{
  "downsampling_factor": 8,
  "encoder_padding_mode": "replicate",
  "encoder_depths": [2, 2, 2, 2],
  "encoder_widths": [48, 96, 192, 384],
  "encoder_downsampling": "stride",
  "decoder_dropout": 0.1,
  "residual_init": "scaled_by_depth",
  "beta2": 0.99,
  "beta1": 0.95,
  "eps": 1e-08,
  "merge_dims": true,
  "epochs": 53.9,
  "lr_schedule": "step"
}
Rows from block 1 of the decoder of a small image FSQ autoencoder, named by matrix and row number. Rows with one number belong to one channel. Each number is 128 + 32 x the weight over its row's rms, rounded and kept within 0 to 255. All counts start at 0. After the name is the row's rms in percent of the matrix's.
After each channel's rows are labels from the 100 images, of 14848, where the channel reaches its highest value: "strongest on" is what is common among them; "colour at peak" is the nearest of a few named colours to the mean colour under the peak. Only what is clearly more common there than usual is listed. The data: telescope images of galaxies (Galaxy Zoo DECaLS). In brackets: how many of the 100, against the usual share in percent.
# convs0: first 3x3 conv (decoder.mid.1.convs.0.weight, 192x192x3x3, each kernel summed), inputs 96-191
# convs1: second 3x3 conv (decoder.mid.1.convs.1.weight, 192x192x3x3, transposed, each kernel summed), outputs 96-191

convs0.182 090 [109 137 166  94 161  96 120 139 140  97  91 168 116 136 122 131 150 102  63  89 152 148 133 122 174 138  92  45 117 141 127  74 115 136 124 122 152 141 140 104  94 135 109 193 119 134 113 183 103 174  99 175 135 130 126 123 165 124 179 105 144  77 181 168 114 124 113 134 133 108  94 176 107 146 135 124 143 110 145 146 159 151 119 190 109 176 163 145 116 166 126 173 174 160 153 139]
convs1.182 099 [109 157 126 141 128 121 119 146 115 101  84 115 124 147 132  82 132 173 139 121 117 150 169 190 149 114 113 197 108 127 150 147 112 181 120 107 139 137 141 173 155 151 124 110 114 132 160 113 148 116 145 105 113 108 138 137 112 167 102 119  92 108  33 107  84  98 154 166  85 160 111  86 110 119 151 118 128  86 132 155 184 165 133 148 101  69  83 126 159 156 186 107 143 123  83 120]
strongest on: roundness: round (44 vs 20.3)
colour at peak: grey (94 vs 6.1)

convs0.131 090 [ 96 135 149 197 189 159 109 137 135 171 131  56  64  99 104 105 125  94  85 133 147 133  65 126  58  90 151 171 112 122  94  84  77  80 125 127 138 113 109 107 128 101  96 134 157 129  87  98 109 153 152 126  84 150 125 133 154 160 222 159 155 116 139  80  67 119 173 130 126 140 186  96 151 155 114 121 112 140  96 150 132 178 116 132  99 109 132 155  98 119  98 160 121 148 139 124]
convs1.131 103 [144 147 141 113  87 134 140 117 172 126 165 167 129  89 106  78  92 118 142 122 157 132 177 144 159 120 129 175 178 102 161 171 174 139  74 156 116 115 121 148 137 121  71  92  98 114  86 160 152 117 113 184 165  75 180 166 114 150  82 102 124 148 169 178 149 139 132 139 121 113 162 139 126  94 137  98 135 105 170 129  50 135 127 142 136 194 191  94 125 141  74 144 154 138 145  22]
strongest on: roundness: cigar-shaped (25 vs 8.1)
colour at peak: brown (71 vs 12.5); grey (29 vs 6.1)

convs0.123 085 [158 156  80 179 167 112 154 127 129 113 160 157 137 158 176 134  91 125 108 144 129 126 129 168 132 181 164 140 117  81 137 144 143 143 193 183 104 115 159 113  97 104 149 189 155 152  91  96 117 184  87  90 122  84 132 170 129 144 108 171 144 169 152 173  91 140 124 120  63 114  85 153 102  99 146  93 140 167 183  90 122 109 132 146 196 148 144 149 140 111 141  83 188 158 151 144]
convs1.123 088 [ 84 158 162  83 131 131 118 114 183 206  87 168 125 176 150 108 108 153 150 115 122 138 129 128 132 135 139 134 137 119 162 120  77 104  97 124 170 181 141 135 123 158 128 108  71  92 151 105 114 102 140 100 122 142 106 127 133  78 126 123  64  69  95 180 163 106 123 136 116 158 125 116 205 100 135 123 130 125  98  87 118 124  55 137 112  93 130  70 133 100 171  93 112 151 151 130]
strongest on: roundness: cigar-shaped (25 vs 8.1)
colour at peak: brown (33 vs 12.5)

convs0.77 127 [137 202 135 139 133 150 117 155 135 140 101 184 136 166 138 119 115 142 146 132 142 135  74 124  65 116 123 113 151  83 104  81 118 141 172 133 172 130 129 112 171  83  63 102  93 172 137 159 123 125 175 131 116 147 141 115  65  78 146 154 170  90  67  87 184 150 152 121  99  79 137  73 146 127 115 173 112 158 129 139 135 149 190 113 108 188 127 101 128 145 164 171 116 145 133 175]
convs1.77 127 [125  87 125 162 153 104 116 164 128 153 140 117 106 109 132  87 119 154 171 173 118  85 137  73 124 106  64  94 140 139 128 217 173 141 130 121  99 130  84 146 108 118 120 104 135 129 186 149  87 160 121 138 159 104 109 130 104 136  69 101 131 189 123 134 107 122 164 119 117 109 174 162  97 143 142 135  87 187  66 154 175 147 161 154 174 119 164 126  79 158 121  74 160 123 116 104]
strongest on: edge-on disk: no (50 vs 24.7); spiral arms: yes (43 vs 18.8)
colour at peak: brown (57 vs 12.5)

convs0.37 104 [144 139 156 144  87  87 172 129 149 102  88 120 163 118  97 128 105 135 116  86 117  81 139 164  95 116 159 110  86 128  92 117 140 109 111 121 163 113 165 146  91 146 147  93 134 155 177 137 134  83 124 121 150 187 161 133 129 170 148 107 166 132 167  98 141 140 135 118 206 123 110 140 104 159 170 226 138  59 151 143 117 141 149 116 140  86 120 168 102 119 153 142 105 119  83 123]
convs1.37 118 [ 99 107 161 100 141 185 165 191  99 150 112 126 140 150 160 176 126 146 116 126 106 186 112  88 124 121 101 113 140 115 133 142 104 108 137 119 147 170 115 133 116  85  75 155 137 112  86 120 136 123  94  87 111  73 103 124 140 122 176  90 104 147 114 117 147 142 177 143  64 147 101 102 114 156  93  93 113 149  92  99 206  82  87 101 136 157 141 130 125 157 166 171 116  99 146 167]
strongest on: roundness: round (72 vs 20.3)
colour at peak: grey (51 vs 6.1)

convs0.115 070 [124  99 113  92 123 137  83 150 114 117 142 126 114  88 125 144 140 145 125  86 136 155 159 142 139 166 131  87  99  89  80 110 128 110 134 148 140  87  93 111 109 130  86  75 104 154  82 130 122 157 158 123 141 162 138 180 164 120 106 123 117 161  98 166 118  75 148  99 160 105  67 135  56 103 161 127 143 132 149 164 197 128 106 176  80  87 175 123 123 150 121 174 123 148 191 177]
convs1.115 106 [122  83 149 141 155  90  92 144 117 176 158 166 137 136 116 139 109 138 177  99 166 135 112 184 152  95 126  91  92 107 135  81 108 145  94 147 122 181 143 138 133 107 152 151 110 130 124  94 141 118  87 122 139  90 122 121 146  88  97 154 134 162  87 158  83 164 166 119 158  88 169 167 140 170 101 133 102 202 127 138 165 113 153 133 143 122 155 172  76 113 111 119 225 196 144 106]
strongest on: roundness: cigar-shaped (27 vs 8.1)
colour at peak: brown (37 vs 12.5); grey (34 vs 6.1)

convs0.27 073 [165 121 129 103 175 133 113 136  99 115 134 135 159 117 156 138 101 143 158 127 139 123 160 141 207 162 166 166  62 106 194 167 147 152 135 111 181 127 126  90 139 184 154  96 143 121  60 152 148 111 116 217 113 113 149 144 147 149 157  98  60 100 158 138 161 138  93 111 188  94  86 193 131 143 155  93 170 102 147 159  82 159 134 173 110  81 126  85 138 122 166 127 135 175 125 185]
convs1.27 089 [132 123 147  94 113 138  58 118  85 102  63 115 116  36 199 159 174 116  88 130  65 167 120 132  75  80 112 101 117 135 165 103 106  97 169 117 103 134 111 149 118  73  97 127  62 189 123 111  83 117 108  71 131 117  98 145  63 129 176  87 104 149 128  95 108 107 172 165 183 113  86 100 139 124 151  99 134 150 167 118 142 125 164 126  83 184 155 120 159 148 179 117  46 116 165 164]
strongest on: roundness: round (49 vs 20.3)
colour at peak: brown (100 vs 12.5)

convs0.97 132 [130 126 217 120 156 133 202 137 111  87 107 111 136 105 166 122 117 114 164  44  98 127  87 157  87  81  85 124  85 196 134 146 114 119 146 111 199 105 113 117 134 140 138 125 125 123 125  87 119 121 186  72  86 114 120 144 125 136 170 121  81 131 146 118 184 108 124 134  41 128 120 193 177 111 138 142 133  89 103 118  91 158 121 141 131 120 111 172  88 113  74 159 156 111 109 171]
convs1.97 117 [121 100 114 152 131 199 122 114 132 137 106 141 128 151 108 119  53 103  69 168 104 135 145 121 175 166 106 117 105  95 131 145 107  80 111  79 100 138 120 123 111 146 118 132 123  98 117 160 178 173 125 131 109 150 138  83 116 146 100 160 151 141 115 157 174 120  96 164 135  78 106  90 181 174  88 153 130 180 176 112 163 116 143 144 152 137 128 130 168 153 144 158 107 151 117 141]
strongest on: roundness: round (47 vs 20.3)
colour at peak: grey (65 vs 6.1); pink (34 vs 0.2)

convs0.152 122 [ 74 167 121 184 159 147 102  89  92 151 101  88 156 173 196 106  75 137  89  78 144 177 103 147  87 195 182 122 110  92 149  97 180 113 129 109 114 113 188  95 101 172 135  68 129 115 175 152 117 129  93 175  98 137 156 134 158 134 169 100 127 134  85 144 163 164 117 139 139 134  69 118 122  93 144 155 137 164 131 101  85 132  86 103 143  72  62  93 111 133 182 151 128 155 100  73]
convs1.152 148 [194 105 145 128  94 158 147 160  58 116 167 157  82 137  83 127 152 105 134 104 126  66 102 136 148 123 127 150 146 103  31 124  64  99 128  73 184  94 147 164 114 148 114 147  97 147 131 166 124 142 116 143 180 109 146  95 128 100 147 115  73  99 167 149 126 172 101  91 144 168 125 106 127 142 127 166 120 135 146 126 173  84 108 146 115 141 142 145 161 118 145 155 127 124  96 199]
strongest on: roundness: round (59 vs 20.3)
colour at peak: grey (98 vs 6.1)

convs0.49 147 [195  77 105 173 106  93 161 116 131 142  98 186 157 181 181 118 138 100  82  48 152 168 123 142 134  88 114 100 119 136 121 102 134 150 107 103  90 136 130 135 166 146  82 160 159 170 151 144 143 139 130 170 109  83 162  99 180 115  57 123 184  78 120  87 214 138 159  95 255 106  64 188 146 203 120  54 188 165 144 127 121 135 143 134  92 113 142 105  92 129 144  81 133 127 122 104]
convs1.49 182 [161 147 175  80 153 107 126 110 128 120  97  95 124 116 159 101 143 162 189 130  75 155 139 136 206  91 129 139 138 131  97 175 145  89  94 103 130 139 152 127 126 100 127 111 129  85 141 175  98  98 150 132  96 118 144 140 149  95 127 106 124 141 171 125 139  64 102 101  62 156 101 123 164 117 144 172 122  63  84 149 127 132  70 130  94 160 112 171  80 183 152  97 130  91 111  96]
strongest on: edge-on disk: yes (25 vs 5.2)
colour at peak: grey (56 vs 6.1); pink (38 vs 0.2)

convs0.189 078 [175  81 114 171 150 127  65 144 126 122 133 128 122 119 129 101 153 117 146 121 107 139 132 192 182 120 122 101 105 152 174 110  94 121 186  73 169 153 159 106 140  79 107 118 156  93 162 126 106 102 176 156 124 123 197 142 142 157 100 101 103  79 192  73 160 132 185  95 197 121  68 180 190 168 138 183 154 113 169  91 168 122 150 145 178 123  83 103 148  94 148 114 151 125 127 151]
convs1.189 097 [140 162 170  73 103 142 113 117 127 144 160  83 162 106 141 151 169 163 140 131 124  81 122  87 128 196 163 105 144  88 115  92 174 139  90 126  79 141  91 161 107  96 147 143 105 188 119 149 172 162 124 144 105 140  80 166  82  94 130 155  87  91 168 138 138 157  96 167 179 118 108 129 132 143 158 164 150  97 103 142 207 148 167 100  98 158 150 149 138 168 176 113 129 114  86 149]
strongest on: edge-on disk: no (51 vs 24.7)
colour at peak: brown (40 vs 12.5)

convs0.9 075 [164 125  92 103 120 104 100  99 108 120 138 100 145 145 117 122 151 160 169 107 107  76 157 182 171 100 144 159  78  98 180 109 150 148  53  94 135 110 129 103 176 136 102 159 150 125  44 114 135 126 143 176 120 110  92 158 161 126  59  99 100 183 187 132 142 153  89 121  82 145 116 133 157 146 140  99 170 156 180 186 146 136  93 157 162 139 169 150 131 171 109 102  92 145 115 157]
convs1.9 102 [ 85 110 106 158 146 122  69 157 142 105  97 118  95 172 123 170 126  82 154  44  91 108 120 168 124 104  81 128 106 159 139  84 125 116 136 119 150 115 113  79 117 117 175 103 106 149  71 175 156 188  99 117 135 129 131 123  88 162 119 162 131 105 108  82  95 115 166 134  94 138  68 137 109 168  45 130 127 186 135 139 142  85 187 160 170 112 106 148 178 109 171 153 201 183 133 143]
strongest on: roundness: round (50 vs 20.3)
colour at peak: grey (97 vs 6.1)

convs0.24 127 [111 141 143 114 147 139 142  53 142  88 134 134 135 128 101 170 145 121 159 104 110 126 162 186 106 138 114 114 139 147 126 127 136 133 139 158 105 134 163 117 104  97 119  96 145  73  85 149 134 139 148  82 163 119 116 150 148 111  77 111 115 145 112 136 130  85  33 122 154  62 159 136  60 143 121 142 125 118 164 160 144 150 152 164 140 106  98 132  59 138 146 104 161 148 123 118]
convs1.24 098 [153 102 141 159  83 157 127 166  92  63 129  91 116 129  45 124  99  90  89  81 151  99  83 117 130 174 136  78 177 122 163 163 101 143 144 159 129 163 105 124 162  78 147 106 105 152  78 132 167 175 115  95 131 137 121 112  75 164  99 114 149 105 160  72 147 107 119 197 112 133 120 147  39 122 107 161 154 175 113 181 135 137 157 151 112 167  83 133  49  74 154 138 165 150  48 142]
strongest on: roundness: cigar-shaped (40 vs 8.1)
colour at peak: grey (65 vs 6.1); brown (35 vs 12.5)

convs0.19 101 [121 167 107 143 149 123  44 129 138 105 151 115 133 134 114 126 119 152 130 102 128 197 133 169 111 168 176 116  70  82 131 100 128 138 151 106 170 108 127 168 130 147 120 175 168 140 120 112 114 137 150 160 140 130 158 110 138 141 164 147 121 117 175 137 110 151 139 100 120 111  23 151 133 148 181 213 123 178 115 101 134 121 148 123 134 126 103 198 147 135  30 128 124 190  96  73]
convs1.19 112 [117 135 145  94 151 171 147 147 152 175 175 142 128 158 167 131  96 197 184 150 147 175 151 160 135 115 139 158 123 140 154 139  79 104 145 154 111 102 148  88 191 149 158 158 103 124 107 106  82  95  86  98 128  88 131 149 122  57 103  86 155 154  95 127 123 114 132 166 132 123 130 172 145  86 139 144 161  96  94 114 123 134  95 118  95  99 170 121 127 118  88 146 217 135 143  87]
strongest on: roundness: cigar-shaped (50 vs 8.1)
colour at peak: grey (100 vs 6.1)

convs0.45 089 [137 163 135  98 109  96 121 105 116 113 143 139 101 111 151 164 118 198 156  97 172 175  85 170 148 170 152 120 162 101 156  92 126 123 113  84 121 123 136 132 145 114  81 126 154 163 136  60 107 195  81 145  92 174 175  16 115 131 153  93 146 155  73 151 127 149 168 147 119  78  91 180 141 105 140 121  97  91 132 100 111 180 182 116  95 128 154 128 158 125 110 164 200 140 142 109]
convs1.45 090 [105 148 112 122 128 116  65 133  67 168  95 102 121 161 127 156 122  71 121 134 173 173 118  39 122 169 180 177 126 142 103  56 125 138 100 145 101 122  95 132 113 194  79 118 127 166 101 117 115 152 122  84 113 119  89 146 115 121 142 107  87  51  93 155 118  98 128 150 101 109 162 102 101 110 136 138 132 105  83 142 143  81 132  88 162  97 119  92 178 117 155 125  53  97 100 185]
strongest on: edge-on disk: no (56 vs 24.7); spiral arms: yes (42 vs 18.8)
colour at peak: grey (64 vs 6.1)

convs0.10 091 [142 161 126 100 103  85 179  88 111  80 112 156 112  64  82 143 103  95 182 177  90 177 104 198 112  94 137 140 180 122 161 146  95 158 120 139 161 115  80  84 119 135  83 127 119 118 154 156 145 132 122 172 106 154 103 172 148 135 157 162 119 109 110 124 161 178 160 118 114 114 114  86 145  55 111 164 115 156 128 157  85 160 170 143  93  51 130 131 162 103 113 162 135  56  72 116]
convs1.10 104 [165 156  90 151  83  71 108 146 160 135 108 114 139 159 159 112 136 180 124 119  79  96 157  70 154 122  97 162  71 133 110 122 110 174 129  91  82  80 114  33 195 159 155 170 151 159 158  85  85 140 129 200 130 149 202 144 117 120 191 174 131  88 140 122 123 167  90 118 154 139 139  97 170 134 165 153 151 131 138 105 101 158 106 179 129 121 122 145 102 112 147 128  84 147 136 151]
strongest on: roundness: round (49 vs 20.3)
colour at peak: brown (95 vs 12.5)

convs0.46 116 [146 108 207  90 116 159 178 180  76 116 125 142 119 159  96 116 114 135 104 137 123 155 121 130  96  79 101  97  92 176 139 146 114 142 153  90 128 159 122 101 105 155  93  59 147 112 204 108 135 133  87 108  68 196 103 134 120 134 126 114  86 102 194 142 147 130 165 102 159 175 128  93 104 149 107 134 124 244 130 120 182 135 131 142 113 100  78  83  81 107 108 133 136 145 123 156]
convs1.46 121 [113 162 142 148 141  82 132 146 166 104 188 157 110  79 180 121 155 137 150 106  38 122 187 103  96 104 144 168 130 112 154 129 144 117 118 126 153 129  73  87 153 157 174 165 147 166  82 108 151 132 147 125 143  99 168 136  94 168 119 147 144 199 154 120 103 126 133 110  86 135 127 105 145 119 153 132 150 137 182 165 111 135 168 106 142 209 167 180 140 141 178 110  91 143 113 166]
strongest on: roundness: round (53 vs 20.3)
colour at peak: grey (80 vs 6.1)

convs0.157 097 [118 119  94 136 116  82 199 135 131 166 157 111 147  80 111  65 102 144 106 128 138  78 113 159 174  61 149 117 144 118  93  99 111 124  90 108 136 166 167 118 123 129 180 182 156 133 150  98 154 124 130 127 124 118 139 168  84 221  69 105 130 114 166  92 114 125 176 108 227  79 190  84 162 148 150 167 159 136 164 110 138 133 166 127 137 128 166 162 147 133 105  78 126 113 188 137]
convs1.157 093 [128 134 105  92  68 166 113 126 129 120 145 121 126 116 124 123 168 185 142 199 128 181 124 104 130 119 169 134 128  79 150 127 200 115 122 160 120 147  64 115 154 102 108  87 147 232 127 171  84  96 132 168  98  86 146 129  82  73  59 124  65 126 145 134 140  71 203 151  95 160 128 148 130 105 130 163 131 163 117 116 105 132 118 127  93 146 152 131 170 152 127 156 145 126  87 132]
strongest on: roundness: round (46 vs 20.3)
colour at peak: brown (61 vs 12.5)

convs0.40 095 [156  68 117 143 124  90 119  91 116  92  68 114 104 106  62 128 126 133 100 181 104  82  85 132 126 131 115 142 199 151 137 113 134 160 124 119 105 158 117 127 139  97 134 137 121 102  93 150 148 141 132 106 123 153 131 126 155 138 161 109 138 125  80  77  82 110 116 103  68 100 159 128 123 101 125 118 146 147 180  50 149 107 117 116 109 137 188 148 214 148 129 147 127 132 192 123]
convs1.40 102 [127  65 149 135 137 150 109 123 138 125 111  90 156 158 158 151 143  79 152 126 108 154 123 170 116 156 131 172  61 186 163 119 130  83 109 104  78  93  93 151 112 189 118  76 107 109 113  93 142 166 145 115 126 139 155 110  99 157  76 118 104  33  95 145 101 103  98 180 152 121 136 106 128 140  98 130 154  92  65 173 148 133 157 107 200  89 110  89  96 103 112  68 168 152  91 131]
strongest on: edge-on disk: yes (25 vs 5.2)
colour at peak: grey (74 vs 6.1)

convs0.118 077 [190 100 133  91 144 127 102 156 169 123 106 144 152 127  62 127 122 138 145 144 110 121 118 104 156 183 146  71  79  90 106 111 133 112 156 100 137 206  84  81  97 129  82 128 111 139 110 104 113 135 152 110 183  93 134 133 109 153  60 103 165  48 144 122 155 109 124  59  99 177 148 128 118 179 168 176 100 203 186 131 104 130 135 171 151 126 129  79 131 124 151 147 149 165 108 116]
convs1.118 093 [ 84 101 142 196 154 179 129 170 127 137  96  64 151 144 176 146 121 112 156  89 160 197 122 131 170 144 127 139 133 145 130  87  88 112 137  87  99 103 133 145 109 127  87 115 126 125 153 123  92 145 158 144 128 142 117  96 126  80 134 139 103 161 135 150 118 122 183 150 183 140 210  90 110  93 109 130 195  45  80 153 185  75 141 116 133 137 128 160  81 134  86 153 143 160 133 158]
strongest on: bar: no (31 vs 12.9)
colour at peak: brown (73 vs 12.5)