config.yaml
model: "image FSQ autoencoder"
dataset: "telescope images of galaxies (Galaxy Zoo DECaLS)"
train_examples: 44167
image_size: 64
crop_scale_min: 0.5
horizontal_flip: true
bottleneck: "fsq"
downsampling_factor: 8
encoder_arch: "vgg"
encoder_norm: "batchnorm"
encoder_activation: "relu"
encoder_padding_mode: "replicate"
encoder_depths: [2, 2, 2, 2]
encoder_kernel_size: 3
encoder_stem: "single"
encoder_widths: [48, 96, 192, 384]
encoder_downsampling: "stride"
loss: "mse"
latent_channels: 4
decoder_norm: "groupnorm"
decoder_activation: "relu"
decoder_weight_standardization: false
decoder_padding_mode: "reflect"
decoder_widths: [48, 96, 144, 192]
decoder_blocks_per_level: 1
decoder_block: "basic"
decoder_dropout: 0.1
decoder_attention: false
decoder_upsampling: "pixel_shuffle"
levels: 5
init: "kaiming_normal"
residual_init: "scaled_by_depth"
optimizer: "soap"
beta2: 0.99
learning_rate: 0.0034
beta1: 0.95
shampoo_beta: 0.99
eps: 1e-08
precondition_frequency: 50
max_precond_dim: 1024
merge_dims: true
one_sided: false
adamw_lr_other_params: 0.0014
max_grad_norm: 1.0
max_steps: 9300
batch_size: 256
epochs: 53.9
lr_schedule: "step"
warmup_steps: 930
weight_decay: 0.04
adamw_weight_decay_other_params: 0.01
Rows from block 5 of the encoder of a small image FSQ autoencoder, named by matrix and row number. Each number is 128 + 32 x the weight over its row's rms, rounded and kept within 0 to 255. All counts start at 0. Numbers have three digits each.
Before each channel's rows are labels from the 100 images, of 14848, where the channel reaches its highest value: "top examples" is what is common among them. Only what is clearly more common there than usual is listed. The data: telescope images of galaxies (Galaxy Zoo DECaLS).
# conv: 3x3 conv (encoder.blocks.5.conv.weight, 192x192x3x3, each kernel summed), inputs 0-191

top examples: shape: featured or disk; edge-on disk: no; spiral arms: yes
conv.120:143123083109062140126103168138146147109081121098146101185163168192092108122143101178140153071123083126140118167142173000162144121075101143125108172105072138182146087177138107149135213166185101147137115118108148170143074121108134125115124115137111064079080105099131083152136114048171114100103105092163105134108105119090130175144139136144201096128072124121157153116137126143115131118122088090098159138112115114129103124160156108125145077134084144103127093079081179140111163149184124106084160131154147129172117088145147123122134141106109160102146161090112165114120118172122116112

top examples: spiral arms: yes
conv.84:107172064091206158109127122121148129152114148126084103141107138116136097160148157157126116147091167150100091181089157138132091121068129087226171156060122086076095106128190102144207134133204133105133151166119128104128159109097182179152100173113083138116124107102104155142164087114074140089092091140095116134124070069133102077088102142143139100162149154080075189158117101093122155122125162142161126084172144138108167152138066100127114108135074124126147176100158166161149118096103097169174123056152128125125124092139156155093124143067100106101162151125172155116116130100110114163

top examples: shape: featured or disk; edge-on disk: no; bar: no
conv.98:111070127092099155120158142128147144096105160142107148064126127084125095167136132140116108100177198096097136114213067094201155144136138083139174162084166130068118084147091103104095119094113155079131143096139145143169142145064144108188111137144178154097125088173083148136131150213073071128165104160141155189126119089068096089145116111142113165157169133137108097160135101156100164108106138173133157148188153116182141149108118160175102205111127127166133122072135149079133111149104103073105163135130116081139130100143132098090129140120097137110126126219125141131087149137121161072

top examples: shape: featured or disk
conv.174:152092163092108168237131151121106084110171041153116148129144101143063162126185103078111115135049178148157142153155156102178118152133163177091157121149038110185095135107091104120104094092120128102152140099113102123128110155065094147151149108161176111123079123196104119182154130150064144126087091128156139162156105113099112135132151128106110099154127131119100188142113125173129140162118167116141111085122109115087101075099111153147118130149167112130166102063151161153110129169103111117169095124130146161113147093130155138131155097154064144190083136077053153126105101140121141063

top examples: roundness: cigar-shaped
conv.175:075145137133146108112089082090134094162145151093081100123143115092116108105110107108128103143082097093106070214120113076136115097056090143136170129116157122134142139129051160106085118145117077114149114042198168173092097104161116097085122089140153122135113142105076083111051090096148113140137179078132140107093163133084103144142112071155130086101097126154132110140172116133080100095078152125135114141106134144102178110163202092113080074189085143137097149108193127159169151096146132144132140152108116125183095104175129066079095127146195132135089099102119139114137182140157128115

top examples: bar: no
conv.51:115152106098152106119149131105095108129154083131128129151095144181136096184151085131129128121092080187110144182080089098095118086099097110132155087111148119149089101103119132088094080125108150070107149117128117160098106127167154147148097126158165160117182159112204109148166110138083123074131155146051165078178086169132094157112125120106125129187116161058133135155123141096202106152121109121125099104107115111147118148097135135083144153063142099131110114170164157106139082096081157109170085100108132148143125119166192219122167139180092157174104123111137114097184172045137197182

top examples: edge-on disk: no; spiral arms: yes
conv.52:093089083164152123130125134076134099137133117162201095122113184131158145096124143131145099119121130124089180076122096023163161159085131069181118158125130196135156126149176112138157122074163131140138117113123066094139153164126180202157166127100099126072119168131090153128219077113148119121137133103110080208119176125116142152149146168133106114112131207119170150129092131143108139104083133164103191086150168104095088105166079170121067086164138077131110140110197119135138102165166135087172151160118111092120150115111128128089176156133108132127151133108110123130160102192126148148

top examples: shape: featured or disk; edge-on disk: no; spiral arms: yes
conv.76:115166140135119144067182126143120178144117176138098113156077092140130097211115207199140137132164125136124153126087125131119071129161100145140127137186161072120159119117094116122125148139080113214120108185159098160083140132155127216098102114112146097212173088113106104136133113185151118136133091106099141015139142089099114117132144121113137131177108105129093117160127090120152121146141106160076140079177149132145134155147123144139154100113165111143077013130128158076133164127148148157139097141157147081169121150134127133156182082133128118128103107148121102073136105124102166189

top examples: edge-on disk: no; bar: no
conv.53:091094118118115118134163108146119116128172155088080164078134147163136129154135145194117127056115074133136099092076129115115093160074110101096134143098089122186120118158107168150121228105188118105109066118115125076175112083124152121102133113110087137079087137093142122125079189012154164116111163122157110107094096088113154198167082110127072102124094142129175187134155106112065099107126121109108127107138069110104153114108116155190104082154170128132186087110127147086205128132116127118123142141092140103148094092119115076116105109117147135132121125129137188076163087167144117133

top examples: spiral arms: yes
conv.12:170120066151060110156151086110147174092136173185120125171177112100146151117105127065138062105148104135121121187136088083101125082100117088120144123160168124083134158108128126103115122070138128055120070100157115166156098121177135119086075078115144195144125129108084161155105138135136144145102100150101103107084151147140122145122141065188193092143104091134099123083209085120117117105091134111141144166127129155133152144196124157063127097105075140147146153120166078088116092094130151146122084145069137117106042123095146138166110146141135159099178145127068113163090153175186125133

top examples: spiral arms: yes
conv.39:118121127108127141160121158095109105134145113152144100065170123118074077144142132097093119122088169121105172144129126171152092103063100111138157145117077133139153117158151163084142121130181122073161133171057118163208058110071110089090129143083098138094126165103106104117095137110138128130106135197133131099126129163162179084133130100095053088088118137139128168132102164103076113141152098143157194174092080137087179162078086170125099077185125134111193190104123131123098101103119151123164138166125101141120094154176116109126193096109111140105094130124060149143068052127120078119

top examples: edge-on disk: yes
conv.93:141163230129201167198106115160133109133154116103087087141104096124158109099091091102118139118184120151143157215139170168158139143127121129123143111176047145054098121141076154122128103102142121141162110125103155118169133162157097059148109139119159166136136155112119122167153058151171092141108148139196103142079158132091101099117156131132120126109141136176124154192089131146139100145141182209137133137126111092093058109169102124140126123209073141169123157134127204155151128079139121086150128122141156173138140126137133135152148095125097176139091068109119161181152129115087084153

top examples: spiral arms: yes
conv.169:158119132061150101118143109185125130155124103131155135104190138128131123123138169146100153178129171142082172123078137202122154109101154095159116112089102079130136091149180129122138147174130095125103166175107153115129161079096138126152104109136077089175093101141099171117082080087159070116096144113168132152148192155114114129102096135149115104116162121106172175089196089122139139116096154113135110076092132114112123145061188145141092126138071064131084111091192160166183133146134080156137162124160125126118069089065044059114110124067182131154125123113175104151179131102101087139

top examples: bar: no
conv.127:142175155130098098173067110176086128103118128154191130156142026113097122134112170173122139094146134164101154120106139176194133118109147099144090085095139106080160114110134160098161129136178125152141089148135157162134198144063089121113120132111095111136139155157103146095100175100137123135151055184107125203112112186116066169150129116102121105157121181197168073146088100095112131151163120092158134190131142090092117134094155182107135143183165110106135115076085123133116139106124162138132140155101100117104103105105069120130129109153152174130193174097138173199112104191139121082

top examples: shape: featured or disk; edge-on disk: no; bar: no
conv.149:132161131093190184093186146121106167069116115115152123125081162193111111162132159237167127111123096167135118116155134039120167102068105098107128145129100133166097132143111109130138192151162129173164095140138086195113096137107187100102131145088157137083137124085177123104082141047112125094153131095090133143169108123099112130125182137093120086122068115110119139106134195109151162112152117208161124123142117157137149096128101085126145112102122107148125086130105214106145129094128125108107158121166200080143115101155138162149214127151095124118097090126164132123173159156088150119

top examples: shape: featured or disk; spiral arms: yes
conv.188:032215077130140088050122120097079141155135134131159169082136133106128106122076158170139102106123092122143084141116090123078122132140149102149154105062195117110147126132172067112204169111171127154105119170161146126085117101152140181087126120052110124124142123091073136109087119096183109119125163100097159084087114091166094072162073094149128152111092146131154106171093153107137140087081103147119120172113096104151112147145132116082155187115173143102065124138136136106161099110152217120089139115111151110107089131155058088110158116104151148121124146123157141167138070139105158137